config.toml
input = "log_mel"
vocab_size = 5132
decoder_tie_embeddings = true
warmup_steps = 140
Rows from block 2 of the audio encoder of a small encoder-decoder audio transcriber, named by matrix and row number. Rows with one number belong to one channel. Each number is 128 + 24 x the weight over its row's rms, rounded and kept within 0 to 255. All counts start at 0.
Before each channel's rows are labels from the 100 clips, of 14848, where the channel reaches its highest value: "responds to" is what is common among them; "loudest" is the band of the loudest frequency at the time of the peak. Only what is clearly more common there than usual is listed. The data: short read English sentences (LibriTTS-R). In brackets: how many of the 100, against the usual share in percent.
# convs1: first pointwise conv (encoder.blocks.2.convs.1.weight, 192x192x1), inputs 0-191
# convs3: second pointwise conv (encoder.blocks.2.convs.3.weight, 192x192x1, transposed), outputs 0-191

responds to: the word "was" (42 vs 9.6); the word "is" (31 vs 8.2); the word "not" (28 vs 6.2)
loudest: 500 to 1000 Hz (43 vs 6.1)
convs1.165 [ 86 136 149 115 130 151 173 137 141 142 160 119 132 133 118 138 132 128 138 109 168 151 118 148 134 152 151 145 135 120 133 114 108 131 129 126 112 107 118  82 169 154 117 145 124 174 131 176 127 140 116 140 130 108 129 134 121 147 122 142 142 138  98 166 133 149 126 111 123 193 147 136 139 108  99 129 162 105 123 132 103 119 131 127 156 127 120 142 106 180 134 112 173 135 109 147 128 147 191 111 135 146 117 125 109 133  96 113 159 124 138 170  97 212 127 111 155 159 111  82 166 129 116 138  63 102 128 151 112 129 153 130  95 173 114 157 129 102 142 115 107 139 134 119 106 136 115 120  98 128 170 144 149 105 156 130 113 143 173 126 174 104  84 154 137 174 164 145  96 129 103 116 130 123 104 120 118 165 123  76 174 144 168 104 132 112 108 173 101 126 137 130]
convs3.165 [110  98 129 156 157  78 122 104 148  94 156 129 101  80 113 127 119  96 136 133 164 158 111 120 160 106 138 141 158 108 163 141 180 125 124 175 156 135 115 174 116 200 127 133 126 136 144 126 116 107 117 131  94 125 156 134 110 165 100 149 165 123 144 132 105 125 183 160 133 167 130 160 123 128 128 111 165 122  86 132 151 130 127 121 111 132 152 142 127 133 167 127 172 131 142 129 131 136 177 180 136 150 131 147 149 106 141 132 145 155 183  91 133 132 126 117 141 134 128 161 133  82 168 172 160 156 141 151  89 135 158 161 144 106 124 140 113 113 145 145 130 119 121 132 124 102 133 134 161 140 110 130  86 158 129 120 151 124 124 102 153 120 109 134 161 116 153 206 109 114  89 146 120 125 123 161 102 164 103 131 109 129 104 142 113 114 144 127 159  89 134 128]

responds to: the word "see" (26 vs 1.8)
loudest: 250 to 500 Hz (43 vs 10.3); 500 to 1000 Hz (28 vs 6.1)
convs1.60 [139 149 115 111 192  97 134 137 115  97 155 115 109 109 138 163 150 146 141 102 131 153 165 157 118 133 134 129 144 129 123 108 171 175 129 155 143 126 145 128 155 113  94 144 106 104 119 158 107  95 114 121 135 150 127 133 124 111 145 124 111 124 111 134  78 125 139 128  99 134 121  90 116 166 133 161 100 175 102 126 147 133 122 138 141  96  53  88 107 159 109 130 116 145 129 138 105 147 153 127 123 132 109 131 101 132 147 168 115 119 132  98 117 136 147  67 129 115  57 130 113 107 129 111 113  89 120 172 139 124  82 134 137 159 132 113 108 116 127 115 117 135 124 116 126 141  97 168 121 131 147 131 143 147 102 122 125 137 165 160 130 156 175 193 115 149 130  70 135  94 137 144 116 112 114  81 139  99 141 176  78 150 160 129 142 102 145 131 183 123 139 121]
convs3.60 [ 97 138 160 137  92  84 145 108  97 136 136 172 161  65 167 131 144 132 123 109  90 114  86 117 174 122 167 130 128 133 115 133 110  66 110 158 132  97 146 132 155 150 133 109 144 115 127 156 117 142 161 144 150 106 148 178 143 125 141 122 123  98  84 175 144 163  87 122 178 145 144 126 117 145 121  76 108 102 129 129 139 134 120 149 116 165 134 102 123 165 114 112 134 131  92 114  97 135 150 136 158 133 155 155 152  89 140 152 150 120 137 120 148  99 134 107 169 126 155 135 156 119 176 108 144 165 142 162 117 126 172 130 136 110 140 126 182 140 131 137 133 120 105 106 131 103 127 187 101 119 123 125 125 119 139  86 120 135 117 112 145 143  69 133 149 141 174 112 116 168 131 172 168  92 129 133 128 157 139 139 120 121 144 117 100 137 113 140 127 144 121 110]

responds to: the word "is" (28 vs 8.2)
loudest: 250 to 500 Hz (27 vs 10.3)
convs1.12 [125  78 152 123  90 116 143 124 160 121 105 111 122 113  74 161 137 137  94 120 126 158  96 129 119 109 158 115 137 115  87 121 106 108 153 118 125 115 134 135 117 143 107 131 114 108 176 165 110 101 105 129 123 147 143 124 116 123 121 131 119 126 142 140 116 134 131 131  98 187  99 101 113 113 145 126  95 152 131 151 131 139 147 100  93 130 140 129 119 184 152 133 125 125 121 138 132 150 121 204 135 113 119  25 169 110 137 105 142 167 162 135 155 134  64 159 123 150 103 108  81 146 133 139 114 144 105 140 123 130 128 126 132  80 125 124  97 121  73 110 113  82 119 126 107 140 123 128 179 122 116 111 121 120 140 150 123 174 123 124 133 162  99 126 130 138 163 110 143 106 117 134 139 161 125 158  88 144  84 106 144 130 104 131  98 183 160 137 113 120 117 122]
convs3.12 [121 116 139 110 141 156 166  78 143  63 142  99 130 128 126 122 130 145 143 116 120 145 110 132 109 161 156 110 176 143 144 128 156 126 224 111  99 115 152 138 120 133 139 130  81 133 104 115 100 132  82 124  87 136 105 117 131 126 116 141 138 116 138 149 121 113 133 150 160 125 108 157 146 107 122 116 130  99 113 104 125 117 112 112 132 122 106 108 110 126 131 164 112 112 128 126 157  91 167 150  70 107 105 137 114 125 119 138 170 142 128 150 177 126 168 156 121 132  79 116 110 150 164 129  86  86 126 138 110 101 166 154 166 141 105 136 102 108 124 144 123 138 148 144 155 148 101 117 128  60 138 138 130  94 124 152 167  85 123 102  85 119 163 140 174 109 102 142 147 129  98 152 130 155 141  80 100 140 115 147  93 118 138 146 152 123 109 152 147 110 134 119]

responds to: the word "you" (42 vs 15)
loudest: 500 to 1000 Hz (44 vs 6.1)
convs1.42 [108 108 120 130  94 148 110  88 136 141 154 105 104 169  81 151 146 128 141 117 121 196 120 113 110 119 101 102 141 128  87 120 104 178 148 143 116 163 127  97 124 167 123 146 141 116 110 166 107 104  92 133 172 136 150 128 114  65 119 134 141 102 129  95 144 137  87 127 146 178 119 125 131 127 117 132 103 135 159 143 111 125 100 132 180 147  85 140 144 135  93 109 196 125 119 105 118 143 143 167 143 165 150 115 126 121 171 131 143  96 179 124 124 176 160 124 126 114 162 119 159 126 114 118  83 149 132  90 149 115 111 127 139 118 116 137 134 111 102 112 125 113  95 126 163 140 126 159 119  89 108 117 157 118 126 116 140 142 124  96 135 144  87 137 102 124 120 143 100 130  44 135 114 120 109 121 143 132 133  95 168  98 134 117 152 123 134  86 119 111 131 127]
convs3.42 [133 119 115 111 104 142 135 118 116 139 157 135 131 156  89 131 147 105 152 137 101 144 121 149 124 159 112 180 115 145 105 137 124 105 144 101 106 129 114 134 122 138 133 133 128 150 135  89 160 104 111  96 119 136  98 117 178 161 167 120 117 167 120 112 136  88 113 147 125 120 133 167 116 163 111 109 123 129 184 121  91  92 134 144 105 121 103  74 115  99 103 126 117 140 119 179 129 117 118 113 113 133  98  96 122 130  97 142 148 106  78 124  84 153 121 125  82 139 132 136 129 138 121 115  93  81 105  84 126 117 123  88 162 131 102 132 110 110 157 157 127 104 150 149 125 163 106  86 113 101 123 126 126 145 112  94  94 140 108 147 130 199 146 141  94 104  96 153 156 122 161  82 102 132 143  87 142  93 143 119 113 149 159  68 160 122 128 137 122 161 130  78]

responds to: the word "was" (32 vs 9.6)
loudest: 250 to 500 Hz (28 vs 10.3)
convs1.67 [ 99 171 149 118 136 150 142 119  92 128 154  96 142 115 121 134 131 154 116 121 115 163 151  98  89 142 131 143 104 102 110 109 136 204 132 137 127  70 122  91 197 102  99 122 132  97 151 125 141 165 113  80 133 138 144 128 148  97 116 121 133 106 125 144 125 113 117 170 136 122 120 141 144 126 118 100 136 122  96 112  90 145 166 116 187 110 116 134 131  94 157 123 158 131  98 145  99 157 137 134 108 122  95 158 123 119 112 174 108 137 150 149  78 101 137  94 109 192 120 114 151 136 139 115 115 135 103 125 103 126 146 189 113 114  99 128 136 132 121 137 105 173 130 132 103 140  63 159  85 124 149  80 145 116 133 149 179 134 137 104 145 117 102 123 131 105 166 116 135 106 133 154 109 108 131 111  92 107 146 109 161 147 154 153 131 142 110 128 129 131 134 132]
convs3.67 [ 99  74 111 106 128  79 160 133  98 142 143 113 148 114 153 123 157 168 146 136 125 129  91  94 138 106 136 123 153 134  97 113 104 116 118 143 130  64 154 168 127  99 119 120 117  99 147 107 113 122 173 174  90 165 101 156 151 152 132  74 150 128 114 155 147 164 127 136 161 108 133 111 102 121 157  94 101 152 120 106 140 159 125  91 123 123 163 115 149 132 147 120 180 117 146 127 107 162 111 118  87 151 117 106 134 116 123 135 107 134 111 163 122 122 104  87 156 118 109 103 115 117 156 131 129 141 175 121 114 127  90 101  97 132 138 107 145 150  90 136 100  71 145 168 134 109 108 180 121 114 145 115  90 138 136 115 134 160 102 156 137 117 115 116 120 175 100 175 140 128 148 161 115 144 103 156 131 131 106 159 165 135  91 109 131 138 117 161 112 132 109 142]

responds to: the word "was" (70 vs 9.6); the word "he" (35 vs 11.3)
loudest: 250 to 500 Hz (33 vs 10.3)
convs1.127 [116 134 142  92 121 174 145 120 124 129 105 138  84 125 141 110 167 133 138 152 147 173  85 122 124 134 105  81  92 173  59 130 132  95 107 102 115 102 112 102 145 122 138 155 133  68 132  98 132 133  99 144 149 111 119  97 121  98 128 146 141 116 110 100 147 145 142  89 150 137 127 168 161 134 107 133 118 111 142 114 120 179 112 140 189 145  70 122 128  98 154 133 154 156 127 148 120 114 118 165 112 111  98 107 139 142 155 151 139 155 152 122 140 120 158 138 143 136 111 118 119 162 135 123 134 157 109 129 136 110 172 155 157  79  93 123 158 112 140 140 152 172 114 111 107 148 101 187  99 113 149 110 127 157 139 152 143 156 126 109 127 133 109 140 115  71 151 119 109 121 122 111 130 169  83 135  95 133 152 140 173 147 137 104 132 142 142 141 152 143 114 165]
convs3.127 [160  88 132 135 120 102 152 124 102 152 151 110 116 118 121 127 161 100 100 139 121 115 110 133 143 151 154 123 149 127 121 149 123 124 130 112 127 114 126 106 124 121 101 137 178 132 127 133 114 153 121 118 134 128 109 158 127 181 162  75 152 111  96 131 168 106 168 149 125  93 129 110 162 155 156 116 132 124 145 137 105 101  64 140 175 148 127  66 172 163 115 110 131 137 122 152 100 150 119 149 123 140 109 110 123 144  87 156 161 143 137 143 159 121 123 158  73 145 140 116 108  96 135  94 141 149 127 102 121 138 121  68 147  78 153  94 121 113 155 151 137 140  67 150 163 186 107 116 103 154 147 157 114 168 104 108 169 104 140 168 132 140 117  93 115 128 131 150 118  77 111 118 125 149 111 137 159 129 145 153 156 129  95 122 156 142 135 107 130 146 146 106]

responds to: the word "i" (41 vs 18.5); the word "you" (34 vs 15)
loudest: 250 to 500 Hz (26 vs 10.3)
convs1.44 [171 133  80 145 156 165 128 114  51 135  99 175 132 131 125 111 142 136 118 155 146 154 108 136 118 151  90 149 178  91 102 123 144  96 142 146 123 147 180 129 129 144  77 125  96 142 144 172 120 137 119  84 132 153 127 134 153 107 138 194 116 146 180 141 123 127 127  92 109 117 102 153 138 121 114 120 145 167 155 126 142 134 143  96 136 104 115 114 152 156  88 115 112 149 101 136 148 120 107 138 123 131  75  90 133 128 144 136 123 148  83 179 112 114 105 126 140 127 115 152 135 124 149 142  98 135 140 133 158 136 127 151 112  74 131 163 157 102 128 100  99 100 123  92 137 137 105 216 138 165 115 110 125 139 103 129 134 121 129 116 123 146 166 115 109  97  99  94 142  99 133 111 159 121 127 146 154 127 135 110 115 113 109 150 109 126 142 139 126 133 153 142]
convs3.44 [179 134 150 152 120 131 139 115 130 134 181 136 124 108 146 112 131 160 144 119  96 145 156 132 117 131 170 166 164  91 138 160 119 109 116 137 170 107 170 137 160 154 129 108 117 153 174 124 157 109 160 134 154 116 116 140 137 125 141 149  87 159 124 137 154 149 174 124 167 179 157 140 111 156 128 129 157 137 164 185  89 168 123 178 154 127 106 138 119 137 117 176 116  99 126 111 115 128 170 109 125 132 154 134 150  83 140 135 136 147 140 143 104 125 115 200 129 150 118 118  37 122 146 144 130 136 139 119 127 157 158 147 141 108 151 143 152 123 137 194 153 148 146 133 132 128 138 133 147 145 152 113 103 101 122 139  95 172 113 116 129 104 101 126 122 143 152 108 131 158 153 132 121 135 149 121 111 136 150 118 155 132 128 154 126 140 153 126 159  93 102 151]

responds to: the word "you" (70 vs 15); the word "he" (29 vs 11.3)
loudest: 250 to 500 Hz (37 vs 10.3)
convs1.140 [158 129 141 148 127 109 121 163 123 138 106 121  95 110 104 150 174 117 170 145  85 128 130 134 143  86 103 111 123 159 126 113 137 117 164 139 163 140 100 106 158 144 140 147 113 156 166 133 133 112 142 139 127 150 139 101 133  71 147 128 130 123 114 149 147 148 149 187 142 132  95  82 135 136  67  82 112  82 164 114 114 119 136 146 183 134 135 191  96 100 109  99 116 130  93 150  72 125  92 132 105 144 105 168 128 119 112 130  69  83 145 127 132 110 108 134 124 184 108 143 120 131 127 119  90 118 117 109 158 118 155 102 116 116 136 133 162 140 106 137 114 110 123  79 127 137 114 142 159 131 137 156 136 130 134  95 133 114 117 124 142 165 123 125 147 137 133 172 139 132 120 134 131  87 154 129  93 105 113 130 155 154 130  85 118 139 111  80  82 147 118 115]
convs3.140 [121  98 145 159 129 161 108 120 118 124 127 139 158 150  77 132 146 128 148 161 106 156 168 148 135 141 133 164 147 125  90 130 146 144 130 136 154 132 135 152 141 148 165 109 159 110 190 149 184 106  92 132 165 119 113 133 113 145 177 114  71 126 130  79 170 114 124 120 116  87 104 133 139 139 107 111 138 216 147 159 152 164 130 117 127 144 156 133 125 111 120 156 143 150 112 133 153 116 157 110 148  97 141 110 130 120 118  98 118 131 143 115 101 148 103 152  98 108 109 146 126 158 133  95 121 118  89 147  93 151  98 104 103 169 136  93 134 103 155 150 152 115 141 148 144 173 131  90 154 133 132 116 120 141 133 114 116 138  95 150 145 120  90 105 115 136 110 163 177 114 141 102 158 136 148 128 137 148 133  54 134 132 131 139 115 126 166 128 146 136 167 116]