Rows from block 7 of the audio encoder, named by matrix and row number. Rows with one number belong to one channel. Each number is 128 + 32 x the weight over its row's rms, rounded and kept within 0 to 255. All counts start at 0. After the name is the row's rms in percent of the matrix's.
# convs1: first pointwise conv (encoder.blocks.7.convs.1.weight, 192x192x1), inputs 96-191
# convs3: second pointwise conv (encoder.blocks.7.convs.3.weight, 192x192x1, transposed), outputs 96-191
convs1.102 111 [ 95 153 178 157 167 120 105 107 108 158 139 130 150 135 132 238 146 165 131  46 137  98 119 144 139 143  61 139 121 134 158 170 160 193 192 119 153 201 140 103 134 122 166 140 100  92 170 137 128 133 144 109 111 159 136 147 153  77 108  85 152  89 120 134 158 124  86 165 154 107  85 155 128  99 145 152 134 149 159  72 134 145 131 210 119 139 123 132 116 147 146 117 123  99 154 171]
convs3.102 111 [138 140 132  88 216 101  98 158 173 169 118 163 166  88 127  82 129  85 132  86 174 123  99 134 143 169 110 135  89 134 145 133  89 145 104 108 146 105  95 144 174  96 131 126 141  79  98  71 114 103 155 164  56 105 176 128 139 145 188 111 163  65  74 106 129 117 158 177 129  61 133 134 115 121 105 164  94 142 160 139 141 137  94 157 101 109 143 169 127 113 175 125 118 125 113 161]
convs1.103 099 [171 136  54 110 255 174  73 181 149 149 140 113 135 148 148 120 178 165  98 144 146 109 164 180 112  84 198 166  92 103 143 133 158  83 139  92 114 120 122 126 185 147 124 111  87 150 115 102 110 137 130 135 132 130 147 137 156 115 162 105 129  98 119 105 202 108 119 108 112 102 100 136 140 120 137 145 183 143  99 177 127 150 111 102 116 138 101 123 154 122 196  98  88 121 161  80]
convs3.103 129 [152 172 149  55  95  78 134 126 136 132  61 135 126 110 161 115 138 128 129 113 144 139 170 159 167 181 174 140  73  73 156 143 130 163 144 136  97 123 120 141 151 123 129 158 122 112 155 125 145 124 193 161 111 146 129 117 139 168 174 123 151  80 141  80 133 136 117 130 150 194 121 152 136 181 193 167 154 146 123 176 133  59 110 153  93 134 140 157 141 147 176  79 145 137 169 157]
convs1.104 072 [210 134 141 160 132 144 126 116 160  78 123 155 174 203 113 185 127 166 129 119  96 224 116  93 160 140 107 109 129 114 136 148 133 172 131 125  89 108  82 110 124 172 146  97 114  95  87 125  72 141  82 148  80 108 111 124  83  71 173 138 120  87 166 105  73 136 118 115 172 174 155 188 174 116 106 109 153 162 135 161 143  97 115 126 104  71  94 187 151  90  73 115 142 111 153 148]
convs3.104 068 [113 159 170  63 156  70 161 170 146 178 138 189 158  87 140 148  76 133 126 120 166 161  98 173 165 140 189 103 126  75 180 105 111 127 135 161  34 183 100 136 142 114 131 132 110  84 105 127 108 157 141 140 110 130 123 113  91 178  74  96 142 123 140 171 137  75 111 143 125 131 110  90  88 101  69 202 121 118 100 184 138  96  79 131 170  61 106 133 125 165 164 141 153 154 178 150]
convs1.105 098 [ 65 134 132 171 144 160 135  89  83 176 141 167 101 156 143 108 101  95  98  88 120 129 118 102 141 144 123 136 179 143 122 149 186 134 145 154 138 183 149 161  55 130  65 114 124 154 163 119 178 173 112 160 144 112 149 152  98  55 133 152 129 117 119  97 139  93 173 136 142 116 151 114 128 122 136 138  70 165 182 177 126 112 147 144 135 112 162 100 153 108  68 126 101 158 128 152]
convs3.105 088 [161 162 203  90 114 144 187 108  50  86 117 138 113 197 136 168 134  94 154 150  98 108 193 146 128 137 164 121 187 186 133 167 113 111 204 154 134 174 124 165  78 127 129 116  87 148  75 160 170 122 118  91 124 139 150 147 106 144 107  87 135 118 145 115 138 100 194  72 116 147 135 156 124 118 164 107 160 116 139 157 117 157 143 160 125 140  97 102 130 133 146 144  76 144 155 115]
convs1.106 116 [ 76 127 142 108 120  95 118 158 133 114 147 135 146 147 125 137 114 133  99 138 105  49  87 194 126 189 111 102 118 179  91 123 103 112 110 118 125  99 151 187 130 180 148 139 137 154 159 124 110 132  94 127  19 119 171 107 114 145 185 188 176 102 155 101 105 162 131 132 108 168  93 136 162 148 140 113 149  83 150 162 144 128  61  81 144 168 148  86 105 124 117  62 117 133 211 114]
convs3.106 110 [137 159  96 112 124 172 122  88 169 120 127 108 117 122 138 106  75 137 103  87 112 124  66 109 163 121 103 154 144 131 142 172 171 156 158 153 164  80 133 181 106 135  87 102 150 110 198  98 173 129 124 176 137 101 137 142 129  95  79 109 147 148 132  95 146 145 107 121 130 170 148 123 177 164 179 116 135 109 164 114 103 120  76 139 113 156 191  60  75 127 163 127 104 155 135 101]
convs1.107 091 [138 128 165 127  91 142  87 103 146 107 128 136 108 123 118 138 143 155 126  86 128 148  98 119 110 123  80 116  78 145 158  44 166 143 164 157 151 107 134 140 129  71 134 136 112 132  73 135 147 109 113 167  56 126 147 114  73 168 156 129 123 173 132 117 152 114 136 156  79 205 162 123 130 104  80 120 142 143 164 217 138 122 138  88 174 127  88  94  70 159  93 149 152 143 135 130]
convs3.107 094 [106  89  54 106 103 121 135  91 120  97 140 194 143 124 149 138 133 126  68 114  78 145 120  86 126 110 147 127  87 156 117 171 183  92 167 190 175 149 144 122 124  85 122  67 153 158 193 171 115 166 133 111 111 124  98 127 143 135 119 141 108 132 103 129 137 101 127  68 153  95  84  97 145 140 198  10 160 136 152  64  98 116 127 108  87 131 114  97 161 150 185 132  98 186 174  82]
convs1.108 084 [ 66  80 125 142 208 141 142 147 130 196  90 163 125 124  67  98 153 164 170 155 183  91 163 134 144 205 130 100 125 130  78 172 112 124 160  96 100  94 137 104 182 115 111 171 155 127 134 115 123  76 141  84 142 175  99 132 100 119 152  67 150  97 105 127 159 101 140 152 128 124 138 116 150 139 119 138 118 157 118 128 183 114 139  92 123 164 197 122 157 162 112 121 125 131  72 126]
convs3.108 079 [ 86  97 113 136 118 188 115  92 100 116 113  94 147 137  79 126 139  54 118 151 142  21  93 161 173 118 112 139 149 170 121 180 114  85 129 108 161 131 147 124 133 180 162  68 102 115 114 175 189 129 105 109 129 137 131 109 111 114 146 188 127 201 126 167 159 176 140  70 132 131 123  92 148 160 110 125 117 132 181 122 149 158 111  85 129 156  48  84 109 143 137 151 102 147 187  62]
convs1.109 107 [105 121 171 128  95 114  88 156 101 127 159 182 135 117 143 181 199 116 151  79 142 151 104  74 109 164 107 134 152 115  91 200 107  96 124 128 147 109 142 128  96 146 164 198 133 100  79 126 121 119 130 121  95  83 148 184 115 142 169 104 155 163 147 154 133 115  95 140 145 100 162 125  81 128 122 124  47 164 132 128 115 151 140 163 179 114 130 188 130 177 158 134 114  95 184 170]
convs3.109 098 [117 110  80 173  88 147 118 126  71 185  90 101 122 149 129 111 121 167 109 182 155 131 114 127  66 186  74 139 187 169 126  93 145 140 176 120  94  75 171  98  92 184 127 122 104  99  65 176 147  94 110 153  92 107 166 134 111 125 126 117 124 135 115 117 201 152 132  58 149 104 122 143 172 137  85  87 155 107  74 131 168 126  99 113 163 138 126 149 149 143 103 148 119  80  44  94]
convs1.110 096 [160 124 112 159 145 149 111 123 103 195 124 188  97 130 121 142 147 165 148 161 189 142 120 158 158 169 164 138 158 179 161 166 133  86  77  80 136 145 108 137 163 152 122 155 123 141 143 170 118  99  95 100  43 118 134 175 118 137 154 103  79 169 166 129 169  91 147 159 179 101 103 184 129 160  99 103 120  70 100 145 158 112 152 182 126 155  87 155  87 138 131 113  74 119  98 129]
convs3.110 080 [169 147 123  70 163 108 101 125  93 154  92 111  99 122 106 146 123  75 121 106  63 183 120 165  86 176 186 131 122  87 159 131  82  96 204  95 136 121 164 144  93 154 140 174 153  98 114 181 108 141 127  90  76 125 156 132 117 136 154  66  77 121 115 148  98  96 156 162  80 202 122 141  81 113 122 113 135 183  55 158 173  83 136 145 151 122 111 135  67 161 143 129 109 161 180  83]
convs1.111 086 [ 77  89  72 187 146 137 133 143 110 166 154 134 141  64 110 165 140 223  97 119 131 101 130 132 108 117 126 107 144 150 100 154 142 123 128  89 137  88 135 173 136 122 112 114 164  75 106 113  92 128 118 115  93 156 174 169 127 111 160  47 127 118 158 109  96 129 144 151 100 137 117 111 129  96 105 154 121 138 191  73 122  93 156 157 106 167 182  89  95 119 153 193 194 107 123  80]
convs3.111 073 [164 119 117 135 125  33 152 182 171 136 131 161 151 104 128  69 140 149 134 117 146 170  97 115 110 107 136  89 134 126 141 115  97 135 117 101  73 193 121 152 145  61 174 164 208  71 143 113  87 116 121 145  97 144 180 168  98 189 162  83 141  77 191  88 148 148 140 109 157  94 119 147 168 183 134 141 142 172 149 152 128 114 122 185 132  75 101 152 106 194 126  98 143 152 144 129]
convs1.112 092 [124 105 102 149  90 106 120 173 128 118 149 123 107  64 160 117 120 131 111 142 114 144 133 147 183 140  78 150 134 156  58 102 149 133 175 143 142  84 107  84 120 136 112 132  80 120 108 157 161 189 140 176 110 175 152  93 170 113  94 110 119 151 109 126 111 131 150  53 100  91 142 176 133 127 135 149 117 164 170 169  92 181 123 167 119 123 136 154 159  66 118 159 159 158 133 103]
convs3.112 091 [130 127 133 167 127 145 180 110  98 106 152 148 118 170  99 127 125 147 135 156  99 151 149  92 106 112 109 145 181 144  83 142 170 108 150 166 140 114 182 144 114 149 156  93 131 138 209 127 142 149 128 106 167  92 145 106 189 124 112 156 139 166  45 145 180 167 163  54 163 129 137 109 148 120 191 136 120  98 190 103 112 176 106 103 117 116  81 120 151 119 135 167  98 143 151 130]
convs1.113 093 [154 161  99 148 137  84 154 106 124 108 130 130 132 120 127 153 125 100 113 106 113  85 114 114 142 128 111  77 131 140 148  80 157  75 104 133 134 113 147 123 160 208 123 137 106  93 184  91 128 127 137 164 144 132 160 132 167  77 120 118 171 147 162 149  73 134 115 140 118 102 114 162 152 130 208  69 161 154 171 125 118 111 102 147 182 148 144  92  93 140 146 128 137 171 130 137]
convs3.113 092 [138  81 139 113 211 148 154 124 122 115 101 173 161 142 141 125 155 107 117 172 132  85  78  90  99 111  37 145 173 110  93 167 192 116 168 162 123 153 155 126 135 139 141 103 124 168 128 110  95 146 141 131 170 185 131 164 120 112 178 128 108 180  75 162 134 144 163  58 179  99 122  74 147 164 150 156  66 118 147 105 126 152 112 132 155 162 138 152 117 106 118 138  81 158 106 136]
convs1.114 093 [199  93 137 128 207 144 101 165 163 156  60 136  70  94 139 143 138 192 138 130 142  83 145 150 140 151 160 195 155 123 173 145 107 178 143  79 147 144 106 136 147 110 134 147 128  87 110 116  85  56 127  81 106 120 100 185 117 186 144  67 107 137  95 156 107  77 143 190 118  98 118  91 160  75 121 155 101  89 139 189 181 152 152 139 116 112 141 142 156  74 131 135 141 147 164 127]
convs3.114 114 [ 67 110  79 123  88 183 125  97  82 153 164  82 154 102 108 136 132 117 105 151 127 109 127  86  98 115 104 128 133 159 119 139 148  90 117 110 157 156 168  92 103 192 128 138  86 156 162 184 146 139  74 117 163 125  83 158 132  86  93 161 109 199 104 130 123 171 121  92 117  96 141 153 180  71 108  90 115 119 140  80  63 133 146 112 171 165 120 110 153 115 113 123 114  85 115 105]
convs1.115 086 [127  99 130 111 148 142 105 130 101 109  92 146 116 121 172 117 154 220 126 148 140  81 119 117  60 128 127 179  88 140 105 188 124 107  67 145  93 105 165  77 102 118 173 137 122 129  93 109 151 113 131 156 128 119 123 177 129 138 207 136 117  77  84 152  84 110 179 103 127 138 171 174 127 132 116 117 168  92 163 131 133 145  74  80 163 154 157 128 128 114  99 108 148 172 124 216]
convs3.115 070 [114  96 119 175 120 133 143  97 113 172 157 176 144 190 115 115  48  93 127 113 138 119 110 148 145 187 146  69 154  70 124 152 174 143  79 155 113 132  95  46  87 138 149 105 146 126 104  39  69 140 115 135 164 111 134 143 164 114  93 120  92 137 120 192 137 172 125 135 171 116 138 105 131  89  73  83 100 114 125 136 111 117 146 119 126 159 162  57 154 147 139  78 140 134 142 106]
convs1.116 092 [119 125 113 165 118 117 128 131 128  86 120 124 130 107 151 136 124 150  77 121  78  94 101 135 163 125 109  66 189  99  88 136 156 132  83 111 161 123  96 136 118 109 164 110 156  73 154 108  97 162 112 193  71 105 157 110 163 137 166 197 156 124  92 129 148 141 153  60  77 142  50 106 146  84 123  93 145 108 109  57 151 161 125 191 149 147 114 114 147 131 162 103 169 148  37 185]
convs3.116 084 [119  92 140 109 147 152 119 109 101  99 196 115 141 121  91 143 168 117 157 117 138  97 134 110 167  82  83  88 156 180 103 135 176  76 162 134 137 138 102 140 159 132 131 134 107  84 154 111 100 193 152  80 123  20 103 185 148 119 107 138 154 117 137 148 157  71 182  97 152 131 232 113 163 137 170 162 148  89 155  99 112 156  99 101 140 150 119 160 140  76 121 144  55  87 148 130]
convs1.117 096 [160 122 119  97  64 160  76 175 124 137 149 111 155 173  74 134 133  92  97 117 168 185 151 120  78 144 129 118 107 127 115  83  58 105 113 158 129 135  55  69 124 138 148  49 146  95 133  65 120 154 133 130  92  95 165 144  94 149 118 159  57 109  96 120 155 162 151 117 116 178 214 171 189 134 129 146 111 122 107 137 120 100 127  94 176 106 149 103 142 118 123 105 146 106 113 143]
convs3.117 109 [144 128 149  99 155 142 105 152 108 145 135 179 142 115 140 122 105  61 165 128 192 119 124 148 166 147 102 121 113  47 138 101 102 101 118  73  90 171  90 115  93 125 215 164 164  76  69 104 142 116 163 136 114 102 120 116  67 158 152  90 124  88 123 107 115 173 126 188 121  83 109 169 104  89  82 176 136 134 120 130 207 110 157 188 105 135 144 127  94 181 137 112 133 123 148 114]
convs1.118 107 [111 104 135 106 132 138 122 150  79 125 123 122 165  77  62 152 115 138  81  96 143 154 109 119 118 196 172 133 137 135  79 183  97 127  86 103 118 174 207 109 119 118 141 134 134 122  90 146 126 104 146 160 122 104  68 160 101 168 189 164 179 140 147 134 127 194 159  62 102 111 176 106 157 151 168 112 147 123 100  86  98 107 141 144 146 132 101 191 111 133 139 105 121 119 147 212]
convs3.118 101 [ 95 133 215 170  85 178  97 109  96 144 132 136 154  57 177 117 186 152 156 108 145  95  85 163 105 113 134  36 141 149 148 139 124 119  77 127 147 115 162 101 128 124  94 171 101 121  99 140 121 131 140 128 197 163  86 109 111 102 102  93 118 173  99 118 191 109 166  97 118 136 117 209 150 166  75  98 108 129 132 109 120 159 106 166 153 127 144 125  87 124  93 137 145 116 145  93]